{
  "arch": "convnext",
  "model": "sound classifier",
  "dataset": "acted Russian speech (Dusha)",
  "train_examples": 26041,
  "gain_aug_db": 10,
  "n_mels": 64,
  "hop_length": 160,
  "input": "log_mel",
  "spec_augment": true,
  "win_length": 400,
  "targets": ["emotion"],
  "num_classes": 4,
  "norm": "layernorm_no_bias",
  "activation": "gelu_tanh",
  "mlp_ratio": 6,
  "layer_scale_init": 0.1,
  "inner_norm": false,
  "drop_path": 0.05,
  "subsampling": 4,
  "layers": 8,
  "width": 128,
  "kernel_size": 7,
  "label_smoothing": 0.05,
  "loss": "cross_entropy",
  "init": "torch_default",
  "residual_init": "none",
  "optimizer": "muon",
  "muon_scale": "spectral",
  "lr": 0.028,
  "momentum": 0.9,
  "nesterov": true,
  "orthogonalizer": "newton_schulz_5",
  "adamw_lr_other_params": 0.0026,
  "ema_decay": 0.99,
  "steps": 15200,
  "batch_size": 256,
  "epochs": 149.4,
  "lr_schedule": "constant",
  "warmup_steps": 760,
  "weight_decay": 0.0,
  "adamw_weight_decay_other_params": 0.01
}
Rows from block 4, named by matrix and row number. Rows with one number belong to one neuron. Each number is 128 + 32 x the weight over the matrix's rms, rounded and kept within 0 to 255. All counts start at 0. Numbers have three digits each.
# fc1: MLP up (model.blocks.4.mlp.fc1.weight, 768x128), inputs 0-127
# fc2: MLP down (model.blocks.4.mlp.fc2.weight, 128x768, transposed), outputs 0-127
fc1.376:119150091121105129138134126108153098130182125137095081139105120135084174122130142137143088139057122080082190071157133117151179145171092146125141095148092145118109088119127104068154058176179171071131160126094056148154141177134136138134150176041116200145120177132099110113061178122097111120097147122140151059144166145073174129171091144167044177143137116187166139110086112136174130189123
fc2.376:128191139181161072143115143125089114162107089084169115148175159120099094061116139160179104160118137083113078074152098133146092134129140161134139199160151182142147127117162161105167092112156163062144134142204163089177149182077184169207126137100120099138114058144144150127187123157074110111087111108144154149113149165143121099154173121164214133132135080170165148117137138116147154111115
fc1.377:105198208157102122097096155140069104067146145148126154100213149113096148118125178121086102093172166064147093085196106102132146105153123157109102148122117099124170133128144086122130090103120160071152120095118140145127110174118184118150163103102118147097176115158091138139153080190100114065172129181087193180112129105083105120156142066112095175088106110168159148135106098129127135143158
fc2.377:160068185095153106119193090127103106148186138119145139151133069142161111135137150115121101097106115127091118132112169169182124107159157135156139089125192159135116113107131149172134143136133104154110110174049132096106099136132173082123089175152108145144183101054085150146185054092170141126179114110095072083163087139142154165150091098143126131138130092111177148164145133172169118098186
fc1.378:097168132184144127105113184178168113119115107125121136122084173101120110138142090156108146130110173136138174052096199097116130140128059154153113139114160104121101146116146118087068151097138138171154137152136136108149150182140092077169083112102107127135101116105114113118146115066105127079121163118123100111159137157069084171164166133102118161122139094164149171103150110153157192106156
fc2.378:109173126114126127149155140149181191179071128092132128130137135094181125109118145108154107145112138107174185093124150119097093110156083144158128151112180099144103068087128135164152071178154159147137136212152138105111129085111151139149133105132132152125134115079115101137109092163094118160125148049142123182103121113146122133113069126137168089089158145119168145100185125145145145081121
fc1.379:128084098148146081155140119151125152130170112132095114110146138136104131101126158140099129131154108160110088114111155126100171104136158131110154126100126142111128114071255135112142107122116127135115135129099141113118139142147123169083093150141164143126132100112142115148119163101094145167095146120153166106115133118140121151093116074122153151197137119154122121139112096142102117095161
fc2.379:109138150101126081076119109090069140114135159118121109133088152130101100108122074136082091095117123143134165191132127116106118115101133143111180026074156112139178095161124115089103149134145121100160111098179104133134130151142179104134194145165133099136149165128106118135171108121087138118093087074122132124116095128109130105106187126060100086153130144121081116141166116079136125072102
fc1.380:148095087114115140090094102156117124094115136141093145167151137135134186130148117111182097159083105142103092134147210076121141138179130125143121100157059118162137155079116074173117085159111090076117097133114089126167072138144131137131162144178123110106155124122077125154137118149125135137161164172092149155098100116150128147115132117123160159175133155110096142167131106165163099108170
fc2.380:108168165195147167135120148114084164109170152145107153145115114180147144135115171073136142164105164132143135101171157134127080125148113116035123113111167080149127111130215087138200095102095156115153124160136134127086147156144067115138144119117129090150051126094103192163131166120123126119142130147115130174163191139130113124187098162147120163147150125143167085097127142161133204184156
fc1.381:117108178105120112158113131127162131141119123092132173145118168096113138122101087111132152077153112144115135131081144110139171166130143162157129125116111114157103112125116116158085107155119084114136113097116155076127116067089127109114094135154173107092135141133082146124156160170117127165130111121150111154092153180090146151128147154161079099158141125111158115178165148112141123151128
fc2.381:119129115113130142157152150126110109134169154163119129144095118133165128093133133084158131126127149147097176095126123094149104118167149109140123115148127112100127161129172119144117174105124127121116120156091147160163130094125083120143147099079117159130071132140175113127099118136174155136164138135128140140154144121120096152138117096131128133153063134172101070161094114155083151148129
fc1.382:155124170118125154179109095166118163139144133169138105114122145143074128159089139141134089139117165222152108160147142168139102134113180136126055113107113131045169081159144112139132125131115106141132115135142133172130131144102136119122119100076102098133096177113129145169092099124167114144153123137140090187092253123123117064121119124175129127122152132090122086115118108113115073143137
fc2.382:131152110139206111148133164163096176123085136114104142104119133121118113124160110143123115138166116092164116165117161122127151142114116137145132122143136241130144124127066061121118146090094155105136086151094097145167200204144103154107134123110158145133176101094096055134136083131121118150134134106111147168056067127099158175164133080104144140125136135157108084131142110178149164091144
fc1.383:180087129186134138098106152151117119144187111069093152086142134136144108106085125124192186097144141177120182060115117163094077112118157138087050111160145132129145149152115139110113117126109160100171152117130158121139114172059149127175117127127142099140149081076118133111143106094135113135115127196190139137120191076241126116141112165144110175149127112122097140059148144064102127140116
fc2.383:153125166092159115105064079145078190100133164115141137093139186056087112163096150121133136138062204161103147156151184119161079104156102157155138146129111090089164141095099109190149108136163082147136142133132080146158175146140146124153201120121139092114223153120180102129143158101203089181128133165094127135154114152156131196113157125184149137066103068086114115100119167126127154151155
fc1.384:097145098110128178126125100163066123115115095159143061159167070148136113162145126129105069105101115140163119127160163127115139149145096100134081135092109112153107155136151159207109120135128127133124131084118120101099138154115099117081094129103104142120104138127141093143169141167160142169126133150181118166114133179099153144132103192117198129107152055106102110160176118102213086116125
fc2.384:096128127163090106156144110193162092167134136150153107104118171129153132130138125092161128155139113040102128085138129118134134175094173097117101147140137117091167116135102066119116104112164176145148085104171143108108109128105088176101141200123113191138123116101161138156128126139109120145128105094143109177131059084172128088208132112120119138130120131153190113124128151153123129079140
fc1.385:129128144087079125171138099104096152122193174187111084102121062123126110106143106121111086151054110089074092134181079152115085151117080121068113180091157120124142177136158083153087146157157135124143156142190120151158166167076107119144127151126115201110110114151085157133030108114132190128111203102069152162143142145176150140164110063122129087129096151205104159132145151128197080110174
fc2.385:111162105174101136117090166134154122085145130153075144138127119185176147153147128195088118091118074136086115114176176046131103107128107147128217110126091111156153127124183121125133102085130232104109142126135164146090182151192140122101121136175057156152101118123183109161087155108132118146174097105063147133124140127090117107112131098153148105103124113143097134086166128089116163142119
fc1.386:150126117150094171165139126118172151149122097139139133143179132151086138129147149131085128192133122127135116130145154127099129201156161102140123114101107160117110139126111108085104148194092110108118149087134069134102181096118124102125162142120133140153115147073133141140128118095123123157117127151144144116179142156142126090090094142102063127127117067159146138102074124096086142110116
fc2.386:160116106124144154163140186119104121113090107140133055103201108147139158092156150148064117133134128101165087116136129152080148122080187086149185145143121154126115120122151155074102141100164099077148146134133149132114156147091127150139142176150127174089135151108132136183131160091081133124116167131123137099085167161090116084087150108134112104058126098117109100120107111114129110157104
fc1.388:121181161130093157098149105122124119136140137117140112118074127116138118166136089154140117138125144074108161146128135162057107097106110134080110132124132116141121143113109130143126145095165134098153123146133081130123089149137111167122107101112097169110180138137140119115123167128147084153052119171133140146084106116151137188100142201162120109111156164131120128156099132081135089164174
fc2.388:150101142129082142134162123125171108168098143114084111095161160051090129086170130110115139107156097102113139084103150059175087088150120157132066162155119148178097104152112093170104158162094106119121162128169148141119153174080111147151114132135132142124092147185128134160086125148161135172102120143166125181149152137116155148090114176135125109086115084105107140202168084073137118128172
fc1.389:154142120156104100168045134136085126137151114089139113148128134115136165111125126090111108080124199098136132161124092143119135139100105131130141115096149124136131144095130119091054200135132065136091087167208149150151114145111158117130107151136166152100075152079143127115144198129112164174101198141103183106106141103080212160163131116075163186108070103103078153199146121103133043126203
fc2.389:084144102163140135056081184100135082055068119162134148171039171141173093183170156116133111096147147151120149127136111113155167154153141143127113142148116078155172156124098092137064160135168170196157145167107088117148140132134067112060123101110100146226136112163121109134078129133152123074159075085102209135098093099125188101127116202119094131163110136161218176048112154165119118105095
fc1.390:187129157135094074162090129072109163096123150151139195091133125064102169183167083082115122116110184144122111091150153144143175167128108121165060094100116121094148111142146111133159149135100136163074153154112166131091101074104175072189080106110111135108132162152124174127145133145112102163118111147079111184161138095151100156095191108062129134151095109158110137137102173149111167135094
fc2.390:093092134115134076149109095104164067197104128151151143122142084155137174090132152076040116125134135152118124165118098073117180184134162120155097146114128123069117144127098114124163124109135096121093152172110093139116127054131050080096123112144129085168168159042154144120129097196095095135125186168164129125142099093129075173123062141086162192141104094127133111088073143155117163107113
fc1.391:083129145142157114136117132108160134090097138151139127189144109138166154161145151140101151139126055133071100122166095093081098123123122171097110135134134175110117089102158166123159115098103109155106159118133091146138117145089140134142116131125136067156150107148051156152075098130150091133136115176086115119122102102154160156108118141116121177141138140109150154126195120124145105143119
fc2.391:105123116169106083080103120158142120125121150143152121169135111138142147120109152125127147128107123183185122135139118123111156142079155113142160089121178112147139130123136089109128092173113110132125152151121176128122088118143132105151151153093157089172129112119109163056115113123143155142093138178110152112156134137145110161078139135164123155070118116160117115079100123141104152142169
fc1.392:102073137125134119138070132178088203114135198100141075109155134133120156108109142165159099141151105136118118114138161106089146156089141088088094209129153115097133152133119166134138176138153045154169079162135128165090117131094180096146130143127139155195163132184149206121183081111071173091148146121103167107115160112133057131188176058145113046162107132135135096122131037111002084115180
fc2.392:131099179071113120180029138109120177130193103134129107137141143133121163153083135111087130146166142125083146076186096093119120176112117153076131139179088148151146101223136155080168132153108173152158116137093111146136139149118101123097103126114117119071091114126139072091117151131100138090115121135125186148183075133124057153128082095157163161136104199088125145157195052128143157124111
fc1.393:102095107122137109122155181174127127168178118144097155096196140059083115118092097050162155121146080153169179114166140146149172147144127091097079196073170153112137133114089163153113151105102131115096125155108122125121138063178052118041091152132120125128101151117125114141096170173106141147156122112147163166111130112108155088123097148131131166143116127089137187170105135084104126110147
fc2.393:142146084133126104135188171188132173169141089138120133133143126079157126101127158158134107139182213092136116140086151176125155101146142086153054149200150155134145117134100139157154139131098111167163109088099129132123134117166147143125118119081147130131086129160104174175137122052165119082086121197135130139143112137088110114089174116069144105085142043093134108098157121170081119175130
fc1.394:141165133109144144096095138191128126158075083159127100137079154176116129093119156096093146058154167145109063108086164148091118071121154091084124124110180112131135158139139129150158191101172056096137179158076166123102097101170133088149126142143120115077153119147131127146180172121074095098104151123147177160081098118152070179088138202118081147161115092181128130172164096155083163172126
fc2.394:169131180141107105106122168067146121098079138111086078141108177149163187117120055096145130106047124112085160168090134107183106151117106082105110086138112161155148096072118155067149088147161113159146141134151161130098152112119155124122158057097143127159165136103115128165128158135165073175112129095206155056179181189085132116107135111148121147129145165133039144169157102148160146139182
fc1.395:140156114148102144163149106113143157113104110123123161138111123106105109119074089138146144115168139080129157130075131098121144117150137151123155105138126122105059077160105128078114134125115078151177133080090117168072113069112164161112178162161128116132129124109149086169176183155123090081148115177144147106106155148126155117084166163111108159195115105119099110203139128168153078133141
fc2.395:094112118149160108115115132163153145133149186175107158130153129167151123121210078103153118098167078146114173072123120120146124189099111090173172141109123148159134117103186135136094165080092161092118187145096193110162127127141124180107127103089074095103111069102097098085100118128114184127118121091168168114153175136135134140164076127150085120103094177154109133115187094126108148174107
fc1.396:118131138105081127166159096151121163164201146169150107113139158118070150091161033090158155140078109104103151130162094098152106131114166176146092159121092121152168154150128147133129161136100100129122092189103141136127108069132146146123119144105078126124136059124149114176111148146137148091089085148109081172114123168121128144079150144140132137088087104142168111124150125154192077130186
fc2.396:134112102113090143063123157146158143174155156059153168138163145135206157024176119098117158156142104112090092131127100145111177122129084114103104104136116133148112161191146094099187148138128139097170115096157104143138159154130142149091102074137127137133167229107124132098105108152128141132129128055137128153099169102106097103139142115157166106086118141199114144130137159134105096126120
fc1.397:138133104132136178139153126143146076109136072128148145159159140145128163127108153152117118144102182153104090116117123131084063124086123154143120166163085096096139117091156109153134172144130118191139073149129116148117128133126156093104090154154122143107066101136147123088175118098104095076142115120151171147084132114184111144102162143156137189096110107070135152131080119161146125161111
fc2.397:116135173146114149173087133163101137150154127142131135140112104170179107087128159098118105105114121126071154109129175156161144195120132070099135110116128097116128073125104148135142125133130166160145161127058099119163150163083119162109140108172069154121115175060111100151161097120107109099137099082121135117177128110126096153115164069088116123139128139183122114102173135141098150096075
fc1.398:091083221174145122101147178186090103141130108129155155113136096042126064169083157090164133050127171164184067107199129161104140165154197089132114142086141110127122101093109153144108129131125129137107148113125129091113174114154096094138104199133119122154079130182117086141169062181118062123127183118185135084095159122188125094124113191099117168097114080180156083211077117097103115148118
fc2.398:169095159180099088115085105167127077122104103138131113099141135159155123086185150124080134168144159113143122178103089136079134098127183135074152159137172140181106115122093097151091098096153165167120079091105104145116197174135088171141153138137136134189083144135102203064109133094141165130053097116098177087123041131123189084113137166084196106139104068111114142051180097201116185147111
fc1.399:095101143091111124146131119087168092084166116125121123134110143164127068162116145139129199157152146137157145081163086128159170135183132104143067178156155132142100114133140103135100094130130137144157128094098138135113084164076129100124092155111145200160134115140130159115156103114107083119118121168104106144092148147136156095143147140069110148126133107134153170110150106156106145141137
fc2.399:127139129169109103118192101100142136115131100059142149157108163120181121134209127126117116087145150117150123131145150119126123135084131166174176156145129132104158119145064135122095147111092164122143156114135095129147108123126149073147100129131106180117130132118075158147085099173127127119109072121128122148153121135125106114140125130144090145098138110141082117108134137154070159141169
fc1.401:127125126105101081140168119086153198069152134148118139152079115102036149140176157059148125157113119114096180140119125143149092128176157100147091114127104119181197118148136178092112058137097108090125153168119113152102178153142110098090126124097108173079227064181078139086116121102084137133186101185125154030105066102146150116053106198173074167142119166216156175100134086136114088141168
fc2.401:102126169118056105099123153130130076208114136084143173093185157119120142120120114099133089103145091156193121101133137186121109095106063087107158125052145168154071123083119117126077130143178046144118150125051105118167103111151127150173143125164102177158075086138096054101154105143148102158098163116117155150082085136163064176105132168116183078177092144173115084107125128143088177115121
fc1.402:151129074173137124100115131169103161135102156093142146128142093112085127183105197173116111084081101129092190124168152114126152137147156111142120130185119202148113132122152101148066122180148092111067175108186116163093141123132172115118118116136125138161090124115111000153126191170106134116084114128129127151120156120107143146172103131171127082127122129132152150115085115092120119117060
fc2.402:139166123070127059130142128129099140076083081156127116096168126163107111103111041138152158170117181133140115115093108168107129076089131089106123124185125135140155136093147131139156145157171138128134151111140143114102113171130140133122121108149152103124155184143081124175125158087106118100090121117151093150137128198134180135101128145121152094118119123121120196091112122070096155140065
fc1.403:109141109072156143150128072110129124044114115081137105138172146115133116143167072160154096179133149128156169164208127040098107082148153079161186127096129137121189137070115130191072096147145142139135152144136074146149110062081147141123129119123165085111120091117089006125143186111106059195158140114080126110187130197154198124089159135122182119154090173159118162109098107077192168179077
fc2.403:128101186117133138121159116174132121129139172095173096111123122168144106143157099180075131153113110126058161086162143107113091163168182146143166088129126147112094149079104170141106118152197139140102148176105140091074122116079112129175096155093136023079173099091081129107094078151106073065083185098079095120090167191191107135148095116165172168152110151134106182076098094081090130148161
fc1.404:117115087108187080102156099089147178220164153122093075119097071135049133155095065160105118148126057101104092136105118169112098098113150150131163104150140150095140116134120120149145149159145084201130145123136117180136175105174091147097113142189082135119157112143135094102181092154117092136126125109070181117143120114183177167148175083134125153106185086117148140092098134122147103184178
fc2.404:141064164114122124121142123167113179134059119051071123153156146111076138091062167145159174087131106121109114086107106156121172095107173136142171118152094103210141090135091166161163184133122112126109168173120130115101142195126116176048180191109135089160172080154145180121169142074193142109080128161131159152182181153141093141132170107171075137128106117172123094119119147119123091081114
fc1.405:148112090117119080081118170111130143151155209139144105115155092082127132142095150124126193110121103120152123136091111129134161129124092162143096076145184195126142120162161084113052117075161139164161130123085129188106072176140136168139141108121094092089135144130145092178158117129100107161110145125126127161147132081177099130117130178121090162077106139141053143130133106171141136105132
fc2.405:091104120128095105128159160100131192106148118122154131089110099134165097155108143144126143146100166148137200143140165078127088103112189163148097107112114104165152106092129166090107153162110156138164151134183115135176122066091150102106148147159113085121113081081135129081166128138147135121160167106112105160107148179189185189190121146046154089113164116136174097104145081134122073171164
fc1.406:083118100067133221117141166116116141178102145136108148175135152158101181170100026171132197051179116140127124067148157180144137126115108154125137182123158139141132188074181140145105168164128107117103091105131134159082142152216112119166163144115124102109127160124036011116070161101113146074019115138128161174113111062155140142133050148121142067132109109100162151120130158077099168131143
fc2.406:109169106154176131146119151143138104121121101164114136150154127151132114068140146210142159175059149116046166191089173183169137090203091093111108064098087116129115119152169075199092231057119089166146172124142142097148065146125151127164142094079103055220099145146111108100099104106134162149153088148166132095111164129122095072089135149191142048117157102089128192165099115139125131088125
fc1.407:122142072146115068135131005055114144173142164142138134138099128143127136108124159141038141135133085081150170108089131146123108175155147175146156088126181163086135192078089121135079151109108129142116146067121185161134113080131145050116148156097111186062162171085120174110156137163180117162125124112123144145109204161183102119163150185108123135092088126176132124025130106111096114200159
fc2.407:137136160133076107114172138155112110122087158131168103079114183168144111080184147150140111161120106131133162179138185144155106087140130158105128091092081190107122159147113160125099149186162140134170123119129158132096118158161167035149144141094145150129029166126067094053139160202102171081143160173133140095078129155145141174186144122174165152067128174070113131175137068148111111177131
fc1.409:159107111168121117138129154138133140134163123107147127118134092134148109126148149115088077152159143137092163119113157080126150124129101114134159122128201122077077130110106093113082089068146153133103148113113128126109106134141163078130114137160161140131158144136085140155121164142107140093189148105104101126115151122088102130097130109126147131135145094099162140128179152148111145138168
fc2.409:136163127141148101129158140164156122131125148096152132113109111142108115100159140156140130105144149157128128107146110123135137159115178115098112132111168104132111138150160140133123122140148139142097167161140125179141093156124090080157147157113126129168135138094122153158137165083097160149079122135141115118111086102157131103217155108043132132176091094142125084123138109126160100131126
fc1.410:115102079113142106120151208120163087172166132201098113116132067092065118111143121133121127166139012069081099026174126120158103099179079134167112138171118109141091132174155080111131151105163187062160173162114168152142186075097164130149071101110135148147132131142144119057132129130088201067127137185113125079123122166102152151101168134141142146108214087066123106149175135079176163145071
fc2.410:106121167139148192120135161200097150127139198124072120132147083074155097126143112189125105154109076108092114128178065070135176145088099176147135130152083146122139117083125181118192089080083131130160093107076089073118160107075150135087094081081101144133130128127193097145134145086074095132113109123188115110112160114107101124144094178105106124122160155116108123134123173076176093115142
fc1.411:121171094171129111169117151104174112097093208116081120086133152118083153107090122143158115133136107118087128043072094143168095176208165092105160148074175123157117120137140057083073177101172154123138116097108085146118233111128149191121210140116204098148108112151139146046149083146139139200191128115098129142129119081068140174148143119097143103174183057182091077098079150157100079210166
fc2.411:129080148175116138171143158134101114193166108079168084087181178147139130149126133136091139127156074070077161121169108048108143135118124182198041123083080103171086059129152141147089165104107171087092161070146152114179097104162152098163125146084125149183131195133158068047144164222144116120214095098101101149161086079090085151157138182120124105114144168171145110102092179061147097111083
fc1.412:112172045073136092092064127133154140140075177141169138137176193145104151154085062138159161132115134175159134142124183142181180073148100131170113125127106088052150112194138192095086153115137084145160106116147148128169148100086146192116156159092178172100128082101175155128103106098064151192157128102177146152115136124182098133101166141147108139104119068069198077116043116101108084115116
fc2.412:136140097124129161152169142113126066093101093123148123111144137061088188115151121092128123083137039133104132090101093156120141121112142156103172238133076177182128154136154211112173075095144178123115088127081120191079199153116141111170161073121094149210127091160117146136070082125164113103157111134173141093127165137119106130066138072175122107151122126189088146154142190168127120081104
fc1.413:146149188074159102163164126137116135155088107126114121130140107133134117112088133143139154133134069159155082148125091147124086112093161146111128155106108142072169153106132124111083065150129109115123169154085084143125116142153102130134117200172156119101126168083101141111198119097091043106139141125145156154109119121153156109151137182146163173120121104113097105106153125072094175168172
fc2.413:153126143135098166105157137057110136108148132100121096064163141148148154120124130159120121091119160103090121088124108215063098151109120130102151127146160136100088092145130121088187117112052093154128195111163125179162175123089152173133157128116131099068087119164119104114081091113133097070097115167150105138153157133160160136097141079155110105112148115099140178113070164137165098154134
fc1.414:136143154098117108138107154109075130117113162144140157125120158125122136152162091144096116043152100120132106144154127126134105101148152209078110139161132138122086126127087121135176133144117126139120111135113167114149150083112135145137122125143150131146160127177130133077132077167132110146106137120121143161139136150112104165091137108128194162147122120129116119106108126125102087112150
fc2.414:171135130132113171103079119141148116120158119158095126104102140182146093121160132118147147125105132174087144229156154122079106152145146126143139118091187152174101093152150140146179126135123126100137114128093114112138090123136137118106137100128131155119125182139144126102135128114129106099182087119119097094139114134113137146108094136130079182105115099115112122149121080131095105127164
fc1.415:110101131094141151111106166133164127131105152153167130117098058186125114098206137147126122146161116140143218142181122115101148136108116142144132104118149081134165170130108110146100114127096167136139129109133129110156143120121136146088168119180134181100160150096108113135105121092085089127085167080091126154127089112184183094091080160119083111143062146121095052104126085143150147177153
fc2.415:143176146131118151157154106123161117107118121146164126130131112090081127129129138165105071162137133121123131132100131155116173090142126093123132139127107123139148140124076085048129136074124166092118130164127113082136141108123146161165080119093147160109120146115137136167099099128133053073107145122157165117101060131124143078124129161124172159207115193168112118163065165113097111130111
fc1.417:165146131150128039163126143086074104120172129124139087076151081122110156122111154174154100124129155133078156134121126106156172134135124175111121151126138128139140135163169076143139084111136135148083106180085106142141153160158115145112134132168114103134114130156154163145099163151079112110108071073151131071146143112163155125110134148150143114086100104103090107123116059182128118150150
fc2.417:121158128119158100166128145145111136151134179110110138108116148143097134114154183182099143164061146115175141194152157101082133170103055135104129148139125112159119161086071149176141119111107131107128115117111110144131125107051142116124243117167161131168111174122091163131134108119141122116140178100164164120151136074087119081146183141068116083146136056088130145177107112084107149083145
fc1.418:156188110082097155108106106164116253133032139106158142116130114115104069167118132151172135087113089114101128088138107134125095153150191159112135122177129156113136125104084118179158116085101115047116090126138120127119037183122145157134174162166133109177184181102056058063115162143111163150133162084132147127098131175118117203161128121137128127100102124125165158148084147076195144150144
fc2.418:152096159110105105158158142112072105098148107155120137184078136111113113102112083162098147163175170125148136183124044152131094043109135085107095129145099148185180154140148127176154172040138082119129112114130121078119157153166070173111125161147191108145056104088092141113122172116135133160110061122105152107137093125177113162072085110152091170138136093121142156102042115073098188161138
fc1.419:155129111112121100123137136131160142100183137124159107163146139170137153112117142133153109126140090057154132111103136112125131170064150130110118087116082113109157114132126127110097121126131166064098120095173152124118168164140105130080170138141099082089091160146109138132139106107165143129165155126084114132179144094131126145164156132098147060154118133108165117139137105153110104142152
fc2.419:134156102132133129138144121138171116083096122099126131095149174134129112125165140108130099111101135110146094107136113178144113122106158124125148104154116093155144143138107064100120185133027123131124090104095200122102104133130116070167137149178153127162098106087145111159119168143129125146123167146138082131163186146111099110143099146189137139121121121147189122117141146108129166145109
fc1.420:144141095123156147116095089179163147099132090115086148132154124110084201096179165100118131134158175156160103099124074118123197143152126150155121164169104120109141158127087120136142193089139135123153183104071132124094088121096167092153059094102132172115081086145072105123095115083062136117079139069120176161160175140123166159129098140170172090192112106088100083093151138139160163143102
fc2.420:125112169141110092119155130133123164207174136121130096133062096084054158119106125176046167141140127136129141097109157103144140128117146116157114103082093119158112134107108113142115138153162091090073141183151124098143149124124186187076142122098130153121156115071116146098142126132109127146068112154160161072119194082148158033140112114116125132171136117127082140099079160135090121116151
fc1.421:116125104195129120125094166119178128161160122114175148094145210147168148099121107161078175132158110173162083119165133124089110167133127177097108109169133158088155146167050122131142154106176112072103118133097156131099074135093076136172129165127121122145142079085142142114165118173189100085151072133143154126163114138120110143090134133089145128133096114067101139116103112086131121101131
fc2.421:123110100075130097125099147138139103165132128078126092123072134109075153112118174148085088108106142120126114142143089127114128109079112157142177144053105112153138097116145115184122171094098120133115125140122101121104098153057149198171154157189146149120144165139166122121163137115087081116208100163139076125120140116125140155173093175116158161132124124107162151157100112102133100094118
fc1.422:143120145179173177204123120145163131079104122065121095064107119119067080154078118123097134122156103150150205181130149133105177095119164154173138133132131132107134131093137142155126112150129084105118148171103127139116076111147146076066168105101161155183162152131095188144211136130087155126075137061130066090169174099174063130116118165130123157137151095087124080150138068078125101139153
fc2.422:144138157188159135173139075091079179127129212160091097131110116165102077133142149129084100102129121151132128168135105082092094127141088163131193143202087162098118158074164129106101134154137116148078095141097061122143130193144105156156148106065108141115080108109173096125049111144082136101186140123157126133134071144133128160159110173088152140116064142161156131108130084105110146150153
fc1.423:074111149161125150130100111116163158144129149067144096162165164120099118100153078072186119108193105107111192141130120101120098166115158134137102103083131111118121180152139150161123152218117074129176152130180109221109073091106158111088134132128115156134140086101130120061134169083086141093095134141166125062161184147145139152146144109191115138109086087067129074144087091197113131184130
fc2.423:104127089138125139122080156154156122080166118075194120148104124161141153109104083142135087161145142085120132062112156178077097114072145135138130155127102142151134156168070176095140138196109180126069130102120141113126094134125123142165121168133162102145099099137182116158160126075097104140114104077137160143123118197113135172185104140152149173093079160185155121129155102129135180207051
fc1.424:142101156083115065164152103149110148107171108151087140109195087100119137099176127096058187113135170136125141108127094158149141104118138115123108100126126132113130143122094099150136145146101166198180124093080151144071123120114093114186149112126131145156140143162086127172122149091130163151152077108076150070089145138121122103160128095123075081114161179132188162155059143188085116136165
fc2.424:165107101152077078124084113119134142138099142167070109140099091123152165171162099100117080193098090069119143155129125095059159112085069145125157095142120092116137144164130121076096167126061207106137111157139088169085069173087141156067095089128108182129102123151124139144178132161118094131128114162166156099108097146142129150099119148125076128099108169110136154137068123131109174089116
fc1.425:129126157132153088097122140106104169181166108161168105085138068114136174141196118147116147142165149102090087005094206126098129151132166130181124083146133110136075144115125126166124131132151087143212124111146094118079107086112084140148164106121122097131122105116131148171133134107113149124188164104122104126113146109062117114038197154099114179123141163169126114140064120118145114162192
fc2.425:140181167138095094163116128137125128139167127171107106144131132157145150130085054164138120137084098091104111073170148095103135105146122153122137142126112097136167193172111154085078067178144158141063090124149158136117104165096079022130081129137090127130140072157150112155154085147166141158153122167130121157163113140150162122109129188082060130104152140071150109104122154119121151157068
fc1.426:144081181097126114093176120121115146174129156142175255129161145130152147108117101079109130152108103102059057144167100138134115147149094167081121144180012124138129144066119129158137142122158164157111133084125148135149103168127089133116067069140168143091096154109131095151094119096151167114092140126145210158156164132162092138129121175126092129131159148080087157149120143110113113151162
fc2.426:236092089101098177088114140091101159128132114162136133085123120144186068141090166159141138119087084120072168126099080107085111137153154090134110156102069101105059127130174130182096095112105156099108148082132105102131156160137126192137099092162136166130137156095200124115115141146147080137154121178140146133172105139188181137105113132111177121126155150138123129079123074088132083146124
fc1.427:102091124103175106140084119136158092149127123133154087153082112094122136166062155109103142127173180134107113160142114110123106133097169093135131076070137145135148154152119142107114152143158093211106138105119091104104120130125181122173133163104129071172124157106085129104151093169128160149130138086089087197098168115119195113188111184155189132145139127150099099141134141095168079114163
fc2.427:086119111140083096090079106073130113096120189055172117120099088113157128122131099073180156110147131158145118168123097107163123158157121099147113142189140152134132110111094095178111117103123108053191074098143100151170134162130075058120146083179089138118157107161132124107144116125147081138128118018148102127133088164146109134113148093131177121107100123132195094064114138156092157162086
fc1.429:081113130116136133143106122117141160090144188176129144173101118131088108122182122145133115154142147135122143135140122138146090114186118174124108133133149146075128133134133142119158130115101149088120146086147154159112151077134082108146161079145151105133134111094111086149108102113079144129099134143131105106123129145138130098135179093096103127135133112140139136166120101151108122173112
fc2.429:066124141126141148121179088119155094097111158114143095156107098107095154108149142135115123118109103088125113126137120122139155114127109134063127151095115157137165156135109164066077110109122147158154106110125123112128067125106097074094130113155121082135120140156120163141119119146118128145098146120138098079129135141145135156137135116125110159153120094129138106180113128087136091134132
fc1.430:138149103072137153155152134156113130140131179128166150176170092148145122125068142077120133162111080163141112114151158166121091084120081168106129098158107120151123136117160155133126120126147136087125127136128143106156180140124159124049076122100125184098135120142106087072109107121121171091111128108128125101072155114149131143153126143118136132206106168133150126135127111145103141108145
fc2.430:146071107130126174105160122120134162120144118139130121131104083093168150153106105181153092153079100128107155122110116136124053093148159097167102100087131165148138087102160068146152111147094077144073121106144152043131118109101090194144148140055156142131101132096165182187119156113077075161190139139109108164109110159122087125135123117156094160152138129156108135095102122151136162098101
fc1.432:142161132130139108151133141118137130120109107195164107127110115116134133120125127190132113138113109130085151135122095137079134111140092090139115134173061127147139098116102117162147077156194118072144102144090151089098042155110146118097171134081134111121121095131146109091148157145160085124082100129172118130129159187135104133138125190112121150149158149142118199182141142114117147159103
fc2.432:157147164145194206136116104131144131092179151123158101156106151141096142121147126108123155110153155147112114068093118128096083096125080120100164125152117145103115096124169124131159161102096155179075143069145116157157168146175148124146177116161143125141159090136147117130104122131141149109135140167122118113151139114185086142143145095108118098156150173151114135122144097136143156139087